A small image classifier, trained from scratch: norm batchnorm.
Rows from block 7, named by matrix and row number. Rows with one number belong to one channel. Each number is 500 + 40 x the weight over its row's rms, rounded and kept within 0 to 999. All counts start at 0. Numbers have three digits each. After the name is the row's rms in percent of the matrix's.
# convs0: first 3x3 conv (model.blocks.7.convs.0.weight, 128x128x3x3), inputs 84-89, a 3x3 kernel for each
# convs1: second 3x3 conv (model.blocks.7.convs.1.weight, 128x128x3x3, transposed), outputs 84-89, a 3x3 kernel for each
convs0.15 108:551529514652529493485569499466473451556480414598523514512576503514421511439517476517529499469522532497505483520525470512493519475528494515489520493467552484526574
convs1.15 113:492455449476463508493560447480454520476447466469502464457490464518530498465571547505534553530530470481520551517526513506598521482530479552526650507426478426485459
convs0.16 097:495522489479597519434568572430481516481559492515447589503462587536482468520512470497533486484406471495423505465482539487453522512541530500519489546505541425512475
convs1.16 097:471477520514504457460506500510512510461512463457509501568423532518457508534492449532492498500474527476488505476484497493467515561511440572556484497503502550541519
convs0.17 098:476544457460474506556566584515445434528497470475451491449513488519473500485502604515515493519505539454461487489448457424482575583516486491511475512522458473441579
convs1.17 101:473501525526506525476490521635529438466479468452488505550466490573454467512460526458493485450466474444467469475437594497569498475543425468475420539478411491474530
convs0.18 097:549527477553558499570545546468387538465431470360552533524500523461496540434493457487531534436520574539443456461440540453528537512472449403504460463519580435489466
convs1.18 099:488480539546429507548494488539485514505514501506437488490415515525534485532467504443479516498417475501521454488445551470474515486498491513496537474436484553490522
convs0.19 101:542491562488566510544539486441520536502591555527579491466462508409527428504492510484505542419486532489478501456539534557469499503476516543504521507537432522412496
convs1.19 108:503497445521491540515488554503531502510510470481516479447457575491472465527412486459561499484409445506457548528468501509463538477470456455521420446490413467432503
convs0.20 097:462531521519520535498472483494514461473531511489443521548462451559531535446488524519457516542522504508521452525569565514470541559520510502419432496509533436481546
convs1.20 095:547488393464483399515419463525494510540465552394459446505449587484491576391547506584508504493486422480443530541536578525512516545487476534503519509443513489495444
convs0.21 098:482483484517464500501601538479480452504484427502484532481505571460576519558580456458554516457486519508515530545468565526536532580547460581540523497512536473478469
convs1.21 096:440533461417532456553512442435490513447449519441534484482461526524491507475536532479489551542531513517507494495537525493515503503519470469438498450542535474473507
convs0.22 093:492465565517516500447537518514562489552478474440430434516480583502524505479458448460473516496462535417458479498534553481471541449495575461514380461473516507515517
convs1.22 101:426550507501517480454530516501442552517507524516519480475524519510452445532408537438539455455508514593496500459489437486491506442568543461469461457584429507482476
convs0.23 102:469527510451484511500496445492518473498555530595524492500491558495514523546477476505500563544544421483486601483492491496460475499468451415561570626506510530440534
convs1.23 101:500423559517570564540497528517482499476443456493499468495546568535519554471554556494527583484541466501510483471440521484504501461508493469548514475535541513562574
convs0.24 124:423561485489504483480491535569482507490494529491506494498451547511458523471504509477526490472535504512530526490450482450514506486558516534517460476421517467462536
convs1.24 112:580509530401578539446411555475523539486552478597487406504492492497457438491476446469482587542478485482564463526465530510426506428497484491532514520508566499523457
convs0.25 108:537606427531474536459449509500515481516518412498492524573497461487434538560555459554522488552547485531499476467477468512477497465461454526493545523461440562518512
convs1.25 112:436509481414553495473492512476416477521501508504498521542434529513525498489502540520486459538485468526492486515443536529548451495501514529528427499492535472574530
convs0.26 096:472527457474494554492595518504464479524464521445371484431523524503536555492475581492512498497522492452508472545558535516522511477490564402535500530541452489527574
convs1.26 094:441479532467566522492471493534470508485524551524511512473515528505555461518510455529465499476456486486534522475491488529458501562437479591589426581501505494457484
convs0.27 097:524486458556523452527559532527531446526499501494501547507544593500527537531490495499520531496534531494457528488464498541496490505511467476451496586455458468456435
convs1.27 100:492553561514514484482503531482455467469459485519476528539522384518536495535536437540527449521512510461527462492561446451532472524483617460446497475478482477514532
convs0.28 120:553487442492502489498457419492472552492551487504581524502444570473541514526506571498510511553458452409503468493522497492493537497473495512451525510518514539476476
convs1.28 115:517488499480480524556448499557590465537468546450530513475594518528443488480546451494530479484514456481504481500428488488512492497497484467540517575499510493498537
convs0.29 094:450523522498513512522520498514443481515519472521513518483505533516417533505422496476434551562502405427511420561519515490560466473580495503537525555543420518530511
convs1.29 097:467431463464470472510440496475526557471533483467460448475450457503457538439514477510531542464409484477485517533513502515481536505507490476427431510504510491534442
convs0.30 098:495463517566520459495438514569573532556505544497446483427565539609524462480551532512469514438493478524555472494502488462452537532527472491508454562497525548540479
convs1.30 098:509525474543484414434437507507494527534587468489508558551514562585558488507524482491548514509564487506507495529471540451542547531480563567597554499480455523576539
convs0.31 097:510452521536526499508551495486593594499475536472421520463525406504508500524525492501398526500481505482544510549578516514451517532520463523508492553395464477494565
convs1.31 095:556505504575506520457539509530494481504523462431556510507540548503527523459554523426473514510518453530469470562488450506456407476403450522529541523530491467515418
convs0.32 101:605552599499523495483478441593518508488529487424457517529500467545619486523542531430513558525522592488470407497422531497495492516477518488475461503477454538531504
convs1.32 100:488516470545503479558484530466437468507539534523582488467491507519466550535516507525526601491598551453542555498498464535461508545472591496506597560506462559491424
convs0.33 086:474518520450523500425542508545488461553473536479504507472470541514546509590516591496482529547519514482460509511521525519581567576543589499540494482506492509419435
convs1.33 087:501456552493519501468519530476538534496466494490494456418470525433483530495502512452448498482435558484535549536467454425521487548513444395506524510488516478523560
convs0.34 106:532478485504458457467489483458496452529533502482492466514520552503581586536535529468492524499553512478531522530502514536502498571516478462541521535526555557539469
convs1.34 110:500442534461545428478485548492495510496454518511489457578491491484559448469628510505513483471478486509458525543468538456506461488529488418516491518407545434484498
convs0.35 115:492427519486599490500493490549456527476467506538469499583538484504385528556550543497476512452576516509504531521504478506496481497477505440501505514442545481587524
convs1.35 110:483515488501510444486509510482537505448502504494443506479467490480548527496491555483458484455550563524495511428512525474471498498464513413481464510500485499532489
convs0.36 106:505505501564441485561505506480481492404467475477510558449509474451467480546447583486481557545500537503497522474526515567460462486519509517553481543469515469441479
convs1.36 107:434493422564537513482519519476488453528487543558446419496533427453517516511414418519496460511483533507501483481496454470517498543469501515458425475530482499503438
convs0.37 088:497484520564551480482444499602491506461507509491490466539543512450486486526485471568575531508577497423484479536473434476445455484470463497484561511536488534494475
convs1.37 094:490476462544488453594621587491517501502498466488494548480490460501533528517485580508480492536598521455494573495468515488519523524601482487462496410484529564523473
convs0.38 089:519524577528489522532473479474474525460492503453491477515526462423515560503492556511493496465457462431481541523462512520501498532537519429443525545534485543546522
convs1.38 091:521421505511471476516541532627509479600476430558478466430515443468491528531487459479547421501508477473445538477487526511497523541499528497454543498450489511525469
convs0.39 101:516551465461462486560481435545529555513515511515596445476504498502449528497529493468489487475459433541481516405555544477487503507457514484567496524590506473476485
convs1.39 103:551481526485542564443486583513499565542510566553540486473507435517489422563445557482516548486517476502406460533514539506499433443513540554469526541482494497511520
convs0.40 096:481500524467503540543503535453485467560511485537512513456575498516511518561497513491531539450571463526488528463470521501525558467454549504461475538456500582561530
convs1.40 095:520479465513468521479597484558472496527475486518539424503494440470512459411504512451470562479470430499492493523531518546447476500504442440488571562479506499495543
convs0.41 094:520499457483518526459560527535431505427473466436489451514469473451477431494526534558495479459467493435529507537473517513557553441545521492466422407537512469537493
convs1.41 091:498529486491536596502480516516529472539516466527514522518543502437590570465407486525528444488486461516515546522482454533482448487439452486474618482490493538449502
convs0.42 097:479502514472425588531504463545555401457531433534474537483461567479504519494506471538600486469521500494524510515494470520499430521495514469560472515510521548525500
convs1.42 100:543422413486507461424493548432430517460519561462486534537452439529412507456512465558472494415431484454496515547503441496620504553576464478496551473483499466545470
convs0.43 095:510544571464457452522512485522539588453451564515510487512501502529433540504498477482484504502461509558494492506496474538591533554536556470527495539516443489507482
convs1.43 097:472524458449427475440523449426422461524482390528537476438545457543494530475541531495507544613461533474621520510545561509453601536585544515476516458415474446461458
convs0.44 094:462511519478511501575450488531532507522507534533472445534512566527542472519511503484501476454530517472501455476435472595547492557541466511461524509450514541508519
convs1.44 093:455459493511534519541466489482444549422510487459485474473569530492455499521497549472463489507548506513557487489505457466491510480512529393336360581556519544541526
convs0.45 092:577510422478484482532548517526548542514477479482475495485541503476528512500524566512515584504525477486492498508466436468517521543475481510433596425482563489574459
convs1.45 098:565544470521518492515479562482523518474463531463472479443561496442469480485447532563596492511475497484491556441489505497508479441483509480469451447544523525482492
convs0.46 099:459504527525579510552495496448460592483372468538498456446492490565512475508598534539526485525465493445490499482493513521538537482460510475588482497487487518494561
convs1.46 097:478475452538486468486490523505501488482469504403455485498560524450470486534422501540517497421514472544535526532519463554514517486509560484382522563533486514483484
convs0.47 098:412504523498478451510465507415439473477545481539445495455491492497504389483462525469503469484468500447473450522547521473475523426426545464470479519464434562467547
convs1.47 096:482522530479557511483456493500547499464483469457545490468569472609601585495443435486508508514437511510489459517562449460545504511483500476424499572508470505513550
convs0.48 095:447491515528492444454470489485454457553474413445506488426523501483528541531492485489591463461523488436483444504474479491540491577539516517515530575438526564452466
convs1.48 092:450447520459543527475558538538491549472481473425496518454517484426478454495478483538565541532519533481399513551537528520560512471578551550492506479524491549555489
convs0.49 097:539459470519413405547459415482463511512433502525536488498498469532480432452530486514519437503555464524524377509482464498534506563565476497521500423534549441487516
convs1.49 096:510550480499538570468512591528478546477504499490476516491481459485498480484438428420555586437461529465452486479470507463481471515441485515457495508491518467485510
convs0.50 109:503448526509539470579499486499466461556531483490490485534444520524520454480436546487457460479513489469485473522550480504552454440587555474518530474424464583446456
convs1.50 107:485541488482428497441495406505436518492510511501540515476501469527514547451473457514432474480571548523523512484521504501542486530555596466598527535456483416490470
convs0.51 100:487538506546497489519541493487541486409468474460489461534481457475401553489483530499460455480434521551454478498460505515504425483520438493604444562490544568479447
convs1.51 101:496476512501467469445398535539529498511443515556456430490579462505449482538395505488541480493416444452448529555560467470427513506494471508501483450514401445492579
convs0.52 101:485532515524455546604497545537513440513465497527545476535525492475518541465549390494493488514561408520511563548483515456548529490486449494498519535530474507537530
convs1.52 100:536541528426462544459448529540480503437458497514466522509485487445530507514493517478490519474451504490486484580537570466535470512499461535510544522474516594585520
convs0.53 095:493569522510490571537520549526482471510481449567453446461464508480573541519547535482541528496475487449494499497446489513463488479537480482529488516507483482514508
convs1.53 091:453434444506441441505480461448472454453516468455466513500511510484496501432569559506555505465489501433523509454457470498483569489456458535547502493499417466515473
convs0.54 109:483481484559527464467469501483405478530469480501439511461581446587518493456507499498565538506520518577546506492456528487476565598508556442457529518548443511492483
convs1.54 107:485470505543444442455501444487457490419531490491483513500520511447548452531445594470477402548425467480462517518467561451482461491447529483470464498512501509449467
convs0.55 095:504531509531511453562449420485505512493532448497493440491496475500624433529548463459512503536505480479548477556494465525468484465485496536484490475533550428544478
convs1.55 093:556559508492494566506452524500474504453595564471548477438536476491560510519516521508506556474497489458482483508456494480389463485486439554499511519571433593479497
convs0.56 095:472505571471565583487587518515565497462544547484531480564409555462486457514408537559520604536531579509480546471484472478527492503507485519536537533476562590563493
convs1.56 094:516514444479477551482558453488532420504542508620543489479545496537477505506512517556521428451500480467539461486431487498459506476506549460550498550455521591535560
convs0.57 097:495441527455460475427509485497603548502454458540486544450456466492431462469525521481512497492485530563529531516505501474545492484520518474485563499383491492514438
convs1.57 094:491443439439498528555537488519460516497473458443534514453591540538435574538473469547511419535544479516475477489499496519488474377541499535491530424471461495491492
convs0.58 099:550495489520557493520581567495463541502559496498506529522529496509546560421515450533495492512471479510505368506495447495479497499454511490466503524471519448488494
convs1.58 097:529512575487452548509439491481404499512504488479511484471420445553506477422585460535466465484450572462477553489535509453477497531442483575537524504474570573544519
convs0.59 115:547495489468499518477466508577448521496473525473455527423533451455499514507510458504573519546495488508453485436486504459455520502505491463594460533521519556542407
convs1.59 107:498468471488454467521497542456532552476496599510485499537474511479564496534508546490522449488543473514557488480523511522575534523546435469525520536510510450485542
convs0.60 102:475456451484441531444507460535491551487464503475431505577461533503530488529533485524456535511515562441483407465440494479533548491480483454469490464551445551522504
convs1.60 102:496420511396509537510521498418560459426526479478456538512396426514509547442549532460478513468519529554481512477509501523450569479472521542452478486509539536499515
convs0.61 107:388489521502512528492477432453504558553539524579451500560494576576543486454493539525496444435478566503535456580494506600545526503494578495513520589555512535521518
convs1.61 107:530447426522468497464551494531577502506558467436544503507530440538494506475498470450486432435540502526487523541539502530434567520558522494503455506417519436559559
convs0.62 089:532433523455450499573488487500487504558463468506451533475457504442542487459461465489423508452506510527467486452420481457425508455488513504463572475548485533496491
convs1.62 096:581503571465501516510555486495528513475471574540562446483447531484482536565528497441560460468563516432545507511455437455488462531516504544490458532523558445460464
convs0.63 091:494504457491479494469604569484457447454410438472507486494521530443535423437548461500460521488534454514491483508457528521515487512532505504496497545500471471462525
convs1.63 089:446503468477468530537425477499491463477501543452518516449534405473509533491460554523478561461522454517531499543464479515532549510530462450530482486512399510585504
convs0.64 089:545503494546521476502445451541452477527536553424493558521479506480488515440417475509489557467487529440411450521486506525465471568546544553488507459496464494392469
convs1.64 083:507483476524508454573549477484540538534472489476523489479497501582548493463513445452478536477550515498505499461549469496542514476430437552512443532497495489513465
convs0.65 107:442549465558473457517487471472584478506464535575470430457515546553547497509511521462529510532516403508459560511518539480485592468557495469429605469427521546458543
convs1.65 105:467523475481497506458505477474489511571538470532553481413518489446531534526424560491514512532500466530600471547469470449478551469508499584516472537555431465517506
convs0.66 097:481516499495531508481419502486552530485582456467552570538454524523457521483522534443466499505500518546531504544516533440558485510500540513469534514479449458486510
convs1.66 095:423546558404528479544566511501549499548500500482482462552562530522428504429430449476508453510503581515512486490498531539446512460518513572446497444473526465391482
convs0.67 096:509465523510606511487441463457463495518587498481549548474514492458556560502560555533491502531540515493514507528461545578542511483511526532500530492517598569490541
convs1.67 091:478476444443513444490479500442546506374560539487475480530527559609527497550525476474541484494537530466447537480492529491425502482478448473476491443555533477445471
convs0.68 092:443522562451526490463463578380549489430485576476515494516476427534451511512481536509478508433490531507563521498464456429433457501432485486577589515461571535443573
convs1.68 093:519480416506548586508496462422501510471498501537517495441514477564500486487485504510450502563523538506540499441527510445381518505410507479523544506528507446506541
convs0.69 091:501523509531557485505559503460527544460511509521479481497488491449493508484478520497484525549594512378421458473425476439523438526469477505439466457488559482578524
convs1.69 096:507534492428553579466451454449474479474458457558550467534492492526476460520593522544513439535474496514475502497533422483510498496450465560486534515440427488437496
convs0.70 090:556505475506486490478543490498566525446522579507472444508510464573466471514489456516526519511485542494480518483543515468549540568541509508469537551401456522508468
convs1.70 093:481458569525500471487445443491515530485439419518512468523496514492490577512494544498428505554473512543535564488440548510526468486527483493518468546537476504493523
convs0.71 099:501443539544572424528494573458554591548468560505425501504489496504497487484503569506497543471560505545547499460492488484528496474522491509555505446452437444593564
convs1.71 096:445543533523484514517577477492504522556509527499491501496540508505493480473524514447408513552459457443532506525426466528470561477520523551530566561493426436477518
convs0.72 101:520475489538572449415541463484484530444483492473479498485456486497532497468461440443455443442474440579459458577453480564486506485530499501502484412559561447513493
convs1.72 101:482564599401499508515497513490462522506521431495500511588462541472384495448471527395438522496470500480523516483478544424551477517529452509506473508374526497538473
convs0.73 106:523479513509533408470512523446489541499489397499486525492514503457457513469476496520557485456492545441461403485509514477437453508498468502498511531481505515493506
convs1.73 106:558520445532492533450542541469523482456442485500497443413528462528541495493433509443473455492472514507510489439516444581504455445504483492500481488474529575541487
convs0.74 105:514582541530488486509535485449390472511498605406610596571379498528600453476491552507522468549483492503508517553476482529444469479522477514491495444514478470481552
convs1.74 109:509492482526550488490494506517511449507449481500511517572515558454527457501453479501506487473496526435465514538500505458563477477481459502478464512486538556574467
convs0.75 101:475489496479542459469483503515495430493493473465566481486485472484430459510512513499494491526500488486466497455492550506514516552543478496466446494531526487518546
convs1.75 108:533601539485488488407528444568462442498402491452467472494496434443433514494583494462494541505506527461514548476552498482536445494471512484483591527487544492460515
convs0.76 095:468486485472506488518508488485527549451492487521503465546478478539545504541451580550564551452484521528448497498509527560492486463441485509464533508544410506506544
convs1.76 094:497498450430541538517542452486445448515479479512565529511487458496606468505454489447519541513482516473497476434517525428524432473457498499541552473426484535470537
convs0.77 098:530499470539515530535481465531446462502538541528467504481510467492461428508486473511494570504469519507592583501438493567481440446507450509521471460558521484523480
convs1.77 100:530534536510524470426443445518472515474424494556511473469503492462462444507529481572531537513451530527558454512473529517548557479539505557502461496505551501497385
convs0.78 108:459443552508469560553470489435509458462546509428467437450531526539514538495462509499477503438472560444488556422525522544560538441481548554482407489384475520465537
convs1.78 104:527514467494448496445462555489509494507525456510421462521429475572492503440455421441548539507544530538533544542495454545453506482469439449439540463468542493480445
convs0.79 101:546516482483478547536500475481521499514504498509417494545505477463483462501479474491429528555556472557527554478493507514555535510520527468505467475451490521440515
convs1.79 099:459575514468445508483493485497543555483522501541481499446469472560449528588477590499460529522561530464470479482520522502552519445538485450509500462462514452490535
convs0.80 108:503458507476528510479526514449545537471378521593451508591529476496527632476493470486564476541474524503535533538587474527550516455560498526486499510504517485550531
convs1.80 106:510480513471467505500480464467457517494503491425512563546502499495528490514441517478465522457429449482488569530487485482464544474522421538510462412546526504505523
convs0.81 118:504459569599509527563502455528497479479537484446515490436505464491512533528477515547529558566514473530473534522448478450495448483470470494448553569520501472484492
convs1.81 107:581514522506565475531491578563474503533469468467452485497546510523466487483528555611610529541490525494480533488573504554448517471533519578493508436469527548419508
convs0.82 100:482567527489468534506476491499516433513439463544523466529530415489568500567549480522504462475525538533504506538553527499475499476507450469464507487552476503484553
convs1.82 099:497470512543504525418505548492590473513503528489508524548538490464451537430475501584509489563497542531442504530522558512513517462459519513492435459489503473518468
convs0.83 100:489568506507560491480515479561579529554476537473450510532479484491419507514468482438536489484475477523509491511507452498551470618541486507508479539523474515482445
convs1.83 100:510442509513523525512498514443509491417455508465488551447532492318478523510540551509572541470496512485471501508505465551462489528491509480436469517507438465500581
convs0.84 099:484483479502512598463511644512479474487483510400560578563491561535439554491529427521540478571532479546514499442445566471487512478512504492473473496514548505384596
convs1.84 097:530596400508472514523508478510460466470417503499454501499460497510590568540462501511530396501443444456501452573408535519497463522456458580504600541469491550610481
convs0.85 106:568468516563502532540546491428515486458506509468492477467504451494523568511525476524560462537453560559481450580515464493488489484518473519575449541522508501570496
convs1.85 108:502519506547526438518437495477506530560505460499574494483498554510523455541518436537511509493461480532487502466523572556465542464555480551554515559501542552490552
convs0.86 116:511481487495485510512475487501503518511544446483601485556515498606455417486507466532459458634475526482470498510491421501469491472500512477524527512491497487605543
convs1.86 117:432573464470479513542425538465495500495470529443423505438479590562630469487590513490527526544533475505544493520536479499577535497509511586537500536505573465563577
convs0.87 106:470543527534522537512515498483407488543464526555496495533540483485583522495527545477521502520533516441455547539540485551497451434484513456531526534515432549479460
convs1.87 105:439446530492527491526475522521472490495491445512532473468561472537535441507479506525568419473504429458502459506547469506531469453479477482510507511518522468535478
convs0.88 109:556484491468541522483461568584622494494530529486483532538542496476554501460473494488520487437536506519451508447446425512505462484445500514544562473530521437471428
convs1.88 094:504448519462460479481554482464495504408501482488482503517564521562466515536513498487447527502480504433468443498442520543515472452467472525475441539589550483468512
convs0.89 090:480451510480464510530554521547559521604545568457513463481479466533502533450514488482499471401517490442483548493542524549538494489543463441459537460507489518493540
convs1.89 096:524450425562482463485503509480577528509589534506504473493451532525457487473482496448485485479508468494459471517545491556542526498517475418473413474438458487538495
convs0.90 090:537467495570490507570528478491482447580532481580541459480481487484492439507546474488495468512507534493516476521516517482455495527440490556578475537498542528434536
convs1.90 093:475478487499465441454548460515515559516547485506507445439503549512508513561452545545494525471438594518461475512485530467506526410454488493509536487518499479471559
convs0.91 093:461498543479533531563537451509496548442461499585439495440417546467454516450508400573530473554493503495527489479478478521474545510519544472495486497470474494496454
convs1.91 094:520413561480509452479537528527573520515502495552537495450475513495411435466487477425449612533461495470507477470523462489449491505465486511454526475449416474555546
convs0.92 094:442503449482519490556574534494513490463506474540544454491481519462530534548462477438579497519459457474527406471517532491504523499496498491541556487513550522484401
convs1.92 096:476559569483468542436557482486436508535535474575530542484489559494525468479460483497487477496516534504561538482467487531491464489468456541490454433364467532471479
convs0.93 090:599560495578481502490563493465452477476465494490490484473417498533482512509529491516462483547503492481469488497543448520473498490494504435409462422535456526574479
convs1.93 095:492463582438525617552538444467465507455440452462462508569418518454430494486502511533549499513551612492551529523516572537495539522559449496573587485483483542572478
convs0.94 113:459533459520497518602448573554538562468556546488479494504429569570529540521539513531566450452539491530475554485501523526477522553491508462565588494508527496514549
convs1.94 110:513419516449551503504476512487526515547485494485512600534469585459540448558493456489563508576441525525518514525489478454534456532521481512528499413536540561490485
convs0.95 089:465469514495534597527502531488455537521459467452477449523491477509452545531475459460482501497459507541526532470521483462460512472502492473524443499489486510532466
convs1.95 092:539531519579548450605517482472515568451504507408555502494478518472481521503487577552553495574585521471608563515503515449497471518481498459553502525495479525456514
convs0.96 094:502535446537530477498488502509494557569476489526429516560448473548452469469552468446457507519584436476460459511529536500473502486537379463471451469467444538514489
convs1.96 093:495549480504519569512440487467542528450527513437479511517490464502442560493528447392514499462503545496504557551434463535503535536481502428580541503498560526499483
convs0.97 107:545474501470538458474459488538488504526550529453579598487527598517545433513503547478517520539511551460481435527472522531585509501464533503494480406525503575413548
convs1.97 105:507564494514502484509510521558414468453574560517495458482464494490495471459420533455493509555564446537524545475486470534539432538480504539471454526504567503542452
convs0.98 100:513506463392467548504467439537552435557548504441448509459526537519534440450522467470493498525612587586495573510517535584495528479450587564543572497554552499538502
convs1.98 099:553535533541517529452467557500542524577525456486509475530553498471502533541461510542556478456519478494440557513529492493560502477586594515561452505521553475474488
convs0.99 098:547459474513430449532490478444498512516476515498496500450490513528457437549484507526531489468452579578562507547563533464568495487502543483535465432506489489424510
convs1.99 097:522453485540563472475454526540526488543523463504525506598459541529487666536515466514450451421496495478485477514443515504487512500452469481530442513478502590576539
convs0.100 104:476508528508530486535574484518569526467516443525548467506513511495548492491458575492461553454499481516485485546497483530497505506552458486555461498538520517519568
convs1.100 105:510487445500561541519489521470507498518531543453581495472503496516469528503519456468484594550456564523536507498477456485503506502546458455484504502417623531487524
convs0.101 100:411508509544513410567477492520453473535462518502563457473488527493463532488540493523504463492481537526505514496542483437488522554439529626485473537522552537544462
convs1.101 100:486519513576561463533439605541433379513513533436463542544452523455437463501486548522449532494528512461522554523476474532510426529465438502466499495494458460528447
convs0.102 099:530450532512520510457452480530505528603482490435449582545495538489470515466484559495506513463513515522516533485530500424456489490498578512489482519451466488424503
convs1.102 100:493513527532530478489495522454499503454484458487502492427501459410451555546531558465471530520533497529507419528534531471442567436463522533513510508536482516576537
convs0.103 104:502471482501514496441490515571574460520493531458427468563512457548499489422400471488448566554531520518505596516453495476447525493433577503422512540469523522550512
convs1.103 101:514493490495518533435551400543505468479483494555540487517563514522461557588566541430490411529489490468508438502549539513457527549447502448516518517541459422528481
convs0.104 104:537466500498488504467491549466557532504547525404540476415490467495485480421458486499512547530541571550493480524511561570460482486429512509516468505542465487531459
convs1.104 107:528543598539556500546453538582533445539510474528527460501643597488509461541592502476502486489456539489569524515477514470568516459519482574520446512494514548474511
convs0.105 105:499464456502512484509551530488439507469498505513459466428473650498485482453427528483456481495466453507436479516496494483526508524530542449496510546557489532523477
convs1.105 107:465491559494415513510526547474431480548490499575468521507463499492466408583468447488563533469462542530481495611512462505566448490556513517506639495443505508541461
convs0.106 095:523537487457481525499500509450457562497430485508532524512504468505487499512597470544474543475502504478504475500529627517556539515540492443485478476499496509519519
convs1.106 095:562522470487440490501494486590407506488519545495489475494481492538518480476506470508523461518461548507514465537440457466479511494437496539461534526553479565467417
convs0.107 105:489503577478559524499529566530505478515552506525551458511466458555529491492467465493481518491511559491546532456479528466453513461497505552482567461503542541467476
convs1.107 102:522529477460515538512516441527454534455591528480489498538563570504507530517572543554573565485524529498513471536494499468435478500488443504513419500477490405559470
convs0.108 100:512522489489488526479502550478514473515531510443505590417581517587477492560445521507519480475460424509456437522485511521470448565491451535465425497435526538486485
convs1.108 099:508478555486559553518439512482458484422528531418536479488544435451545434463483492471623558459541489510450518493534533543554442536512483432547527533439527565489453
convs0.109 094:544536459499533514542549470513433519514535534512578495463496536451518524483528498526606561600491515554567522468475489426565517561489494483484499534487544483484512
convs1.109 095:525489506538567492563506482548520509582467547515599590503454566532481522511517537529441545496474562472542452540486502539492548516477518509496515473560498502496462
convs0.110 091:533558538553488495506518458560613477609606546571554484519501509508577456513478488551476559521503448484493478472478534540522498453507504431494515448524530497563538
convs1.110 095:472477517478507567536439513504540511520524586547580575470525468471496601464550489527447482542520556504516525512471438492566425502455473520482508473481507431491414
convs0.111 105:558496515566489493515478508447465470536521519558464541518511485532441470446483533494441508542502536490536564594504499556512568476483551476445517474555486435450455
convs1.111 100:525529532463523475485481510525564527490499500479492440489460526511516457529457533480517576482452519561448447484566555504501460446494521515442512459423484492485517
convs0.112 088:513502488497540578486512482509511510498476496479509527491464493451495506403545488557458446528497510558465500468452502463479466464503480475504443453443481530474485
convs1.112 092:531458505472509556454593502519449497489576571530569570531511501517523519547487549455480513508520521481503490562486485589503603522526466484503584512486469437493498
convs0.113 095:498481471459428538432513474413398488422484460495512454533567543528523557470447482469498496471540467514499500498476468522506557491493559433475522514532476490477516
convs1.113 098:503462468532422383480540408460483465532471524524500512537489507468524608524587494525420470498487469474482490468496464441504513511461538537558488496459455459516487
convs0.114 109:490527521516469441474538485450553507458494608415466448504518474504474548455500462464527553501536515507512524487459515448529487543423497529477460473427584507512530
convs1.114 107:500487557551548486476460483477490478500438421532604492452506479591480438414524517475530496487510519527473541469523492491437461476531483444532480538523463531453499
convs0.115 090:434598478462491483549538518533483575496481523521507522383492456480516462559399561525472469581475559478426430463471447474439507522529524567506515483572469461493521
convs1.115 088:522570485485554504551562551483521500491560516455546497472545533473508441497519553454518558509522481533474464488446436460462404517485486473496486475442531495545598
convs0.116 112:477488473469496457463499544573478516460460553504455488549518541565485466580454529474506493473536475433510457472560484429493521524488512471528485487544459426500599
convs1.116 102:450520481523542488499463463567468471401529514469503460542456450490438503415483465534518479453473525471493509386529466495421487459516385501469554505500424497469542
convs0.117 098:489521527546565534496543504477442499401425516470493558406543547499532451591544546486475509531460489514495522509543528553550432496522516452504452557461415586420465
convs1.117 105:549511502464445418519533526475543476483504493556457488487462541464498518537555486491469483510487513475516582624497541443479486446505485505489506489473457512486549
convs0.118 093:475440471513453473543386503521482512508507511556500468504539503463469468515451515504496522521504491496508467562472459476508468521439512438524473533524488580430469
convs1.118 094:418504465481482475478505412526580487501560467549555506475579506535525502472462540490528430532546460476498580450430501470394514514380527543496448489540506526535526
convs0.119 102:557529521532486527556507512566504442597527476529565528449426518510512487490382464509547547487557559456516542512483496428570523480516441635500474494509489515558464
convs1.119 100:569453477463451553496483535509539574505499528486481481472481513484507467483497514577521473497477466516456530501469511520475488423513438504569485531488580521468543
convs0.120 102:537430498517501483488486532474449471441475477525474485483468610489540497518480577507542447542548527525511544456459576509546485490480455496479539482588532475602457
convs1.120 104:490547458491543536453567442516489495504477514432485455570506463447506459502499464515434526406485580521471513470513529513510513495535516508475481405512546495411519
convs0.121 103:539517620494597569471496560514505457491489497499402506480476503453483490548464501554494512538548531472467488497504532483523502523500503412443492457504513482506480
convs1.121 097:532479530605493519502555473506460537527510562491517508504447529497438540530520425527510458545530512473529525444518481565506516542527480489500428449526614490541449
convs0.122 102:467482507505493527516542550460502415566515530521485532543489527526514438518535452478522523501485548516492450514468512460513443550478517476518501521474497487481468
convs1.122 100:503457479565475559500517494548498518484582487527504536601512506464619595449504480468558451508485463520495497504531451495495514508474539466515576482539495477499460
convs0.123 099:475477466526508499486470498530520538458513546451469532549515502532460531480526512430537522410570517524472557491469518488526493572459493468403461498437469533488541
convs1.123 102:581539521473505533530520551529480527483621544463571546522478460516505428516481435548449473488485486547460514510542430464483449552482465530499462540590560514499573
convs0.124 092:530499501507552469494488564532595461465509530467487482524491505513526479497513471496556576481457518482498452565545473515456406505419439537558528400477484562479518
convs1.124 087:466498525546439459503528477491494488543528481517437442500526501581595434484497593554476508544497520552509522514545525491536463484511560489522491487478433456433458
convs0.125 108:487443480541494482460555517517499510569550528535609514576486585522580518556540516474554518477523483468477584552499427457433480517500520509459438440476529348502465
convs1.125 111:489416518459484414527511475472505519547497464539485453591522563460582564516612386493454481521504525519512501496542501534561478500544438498475501524448510510438501
convs0.126 099:553437576588495452531552491502574493468490499468503499524467455419468513490513440560510460518514553522537613562461460511486534558538562547561529546508500524490535
convs1.126 102:508517526499506482558486549476516466525476516493485501538494514517579517504590483485480521561567465554584484536537499542546558565504456536578528484469530443449476
convs0.127 087:503542524531445469460491497505472475523547552519523549495538458477476522505519501559538503585512487470478470465424466549514521481544562480468506491446523504409455
convs1.127 093:463456487482503478507414454512564459456419449442459447460526552467503595530549545503529461510532525425369449475524515523493521556483486525549459377520587521428493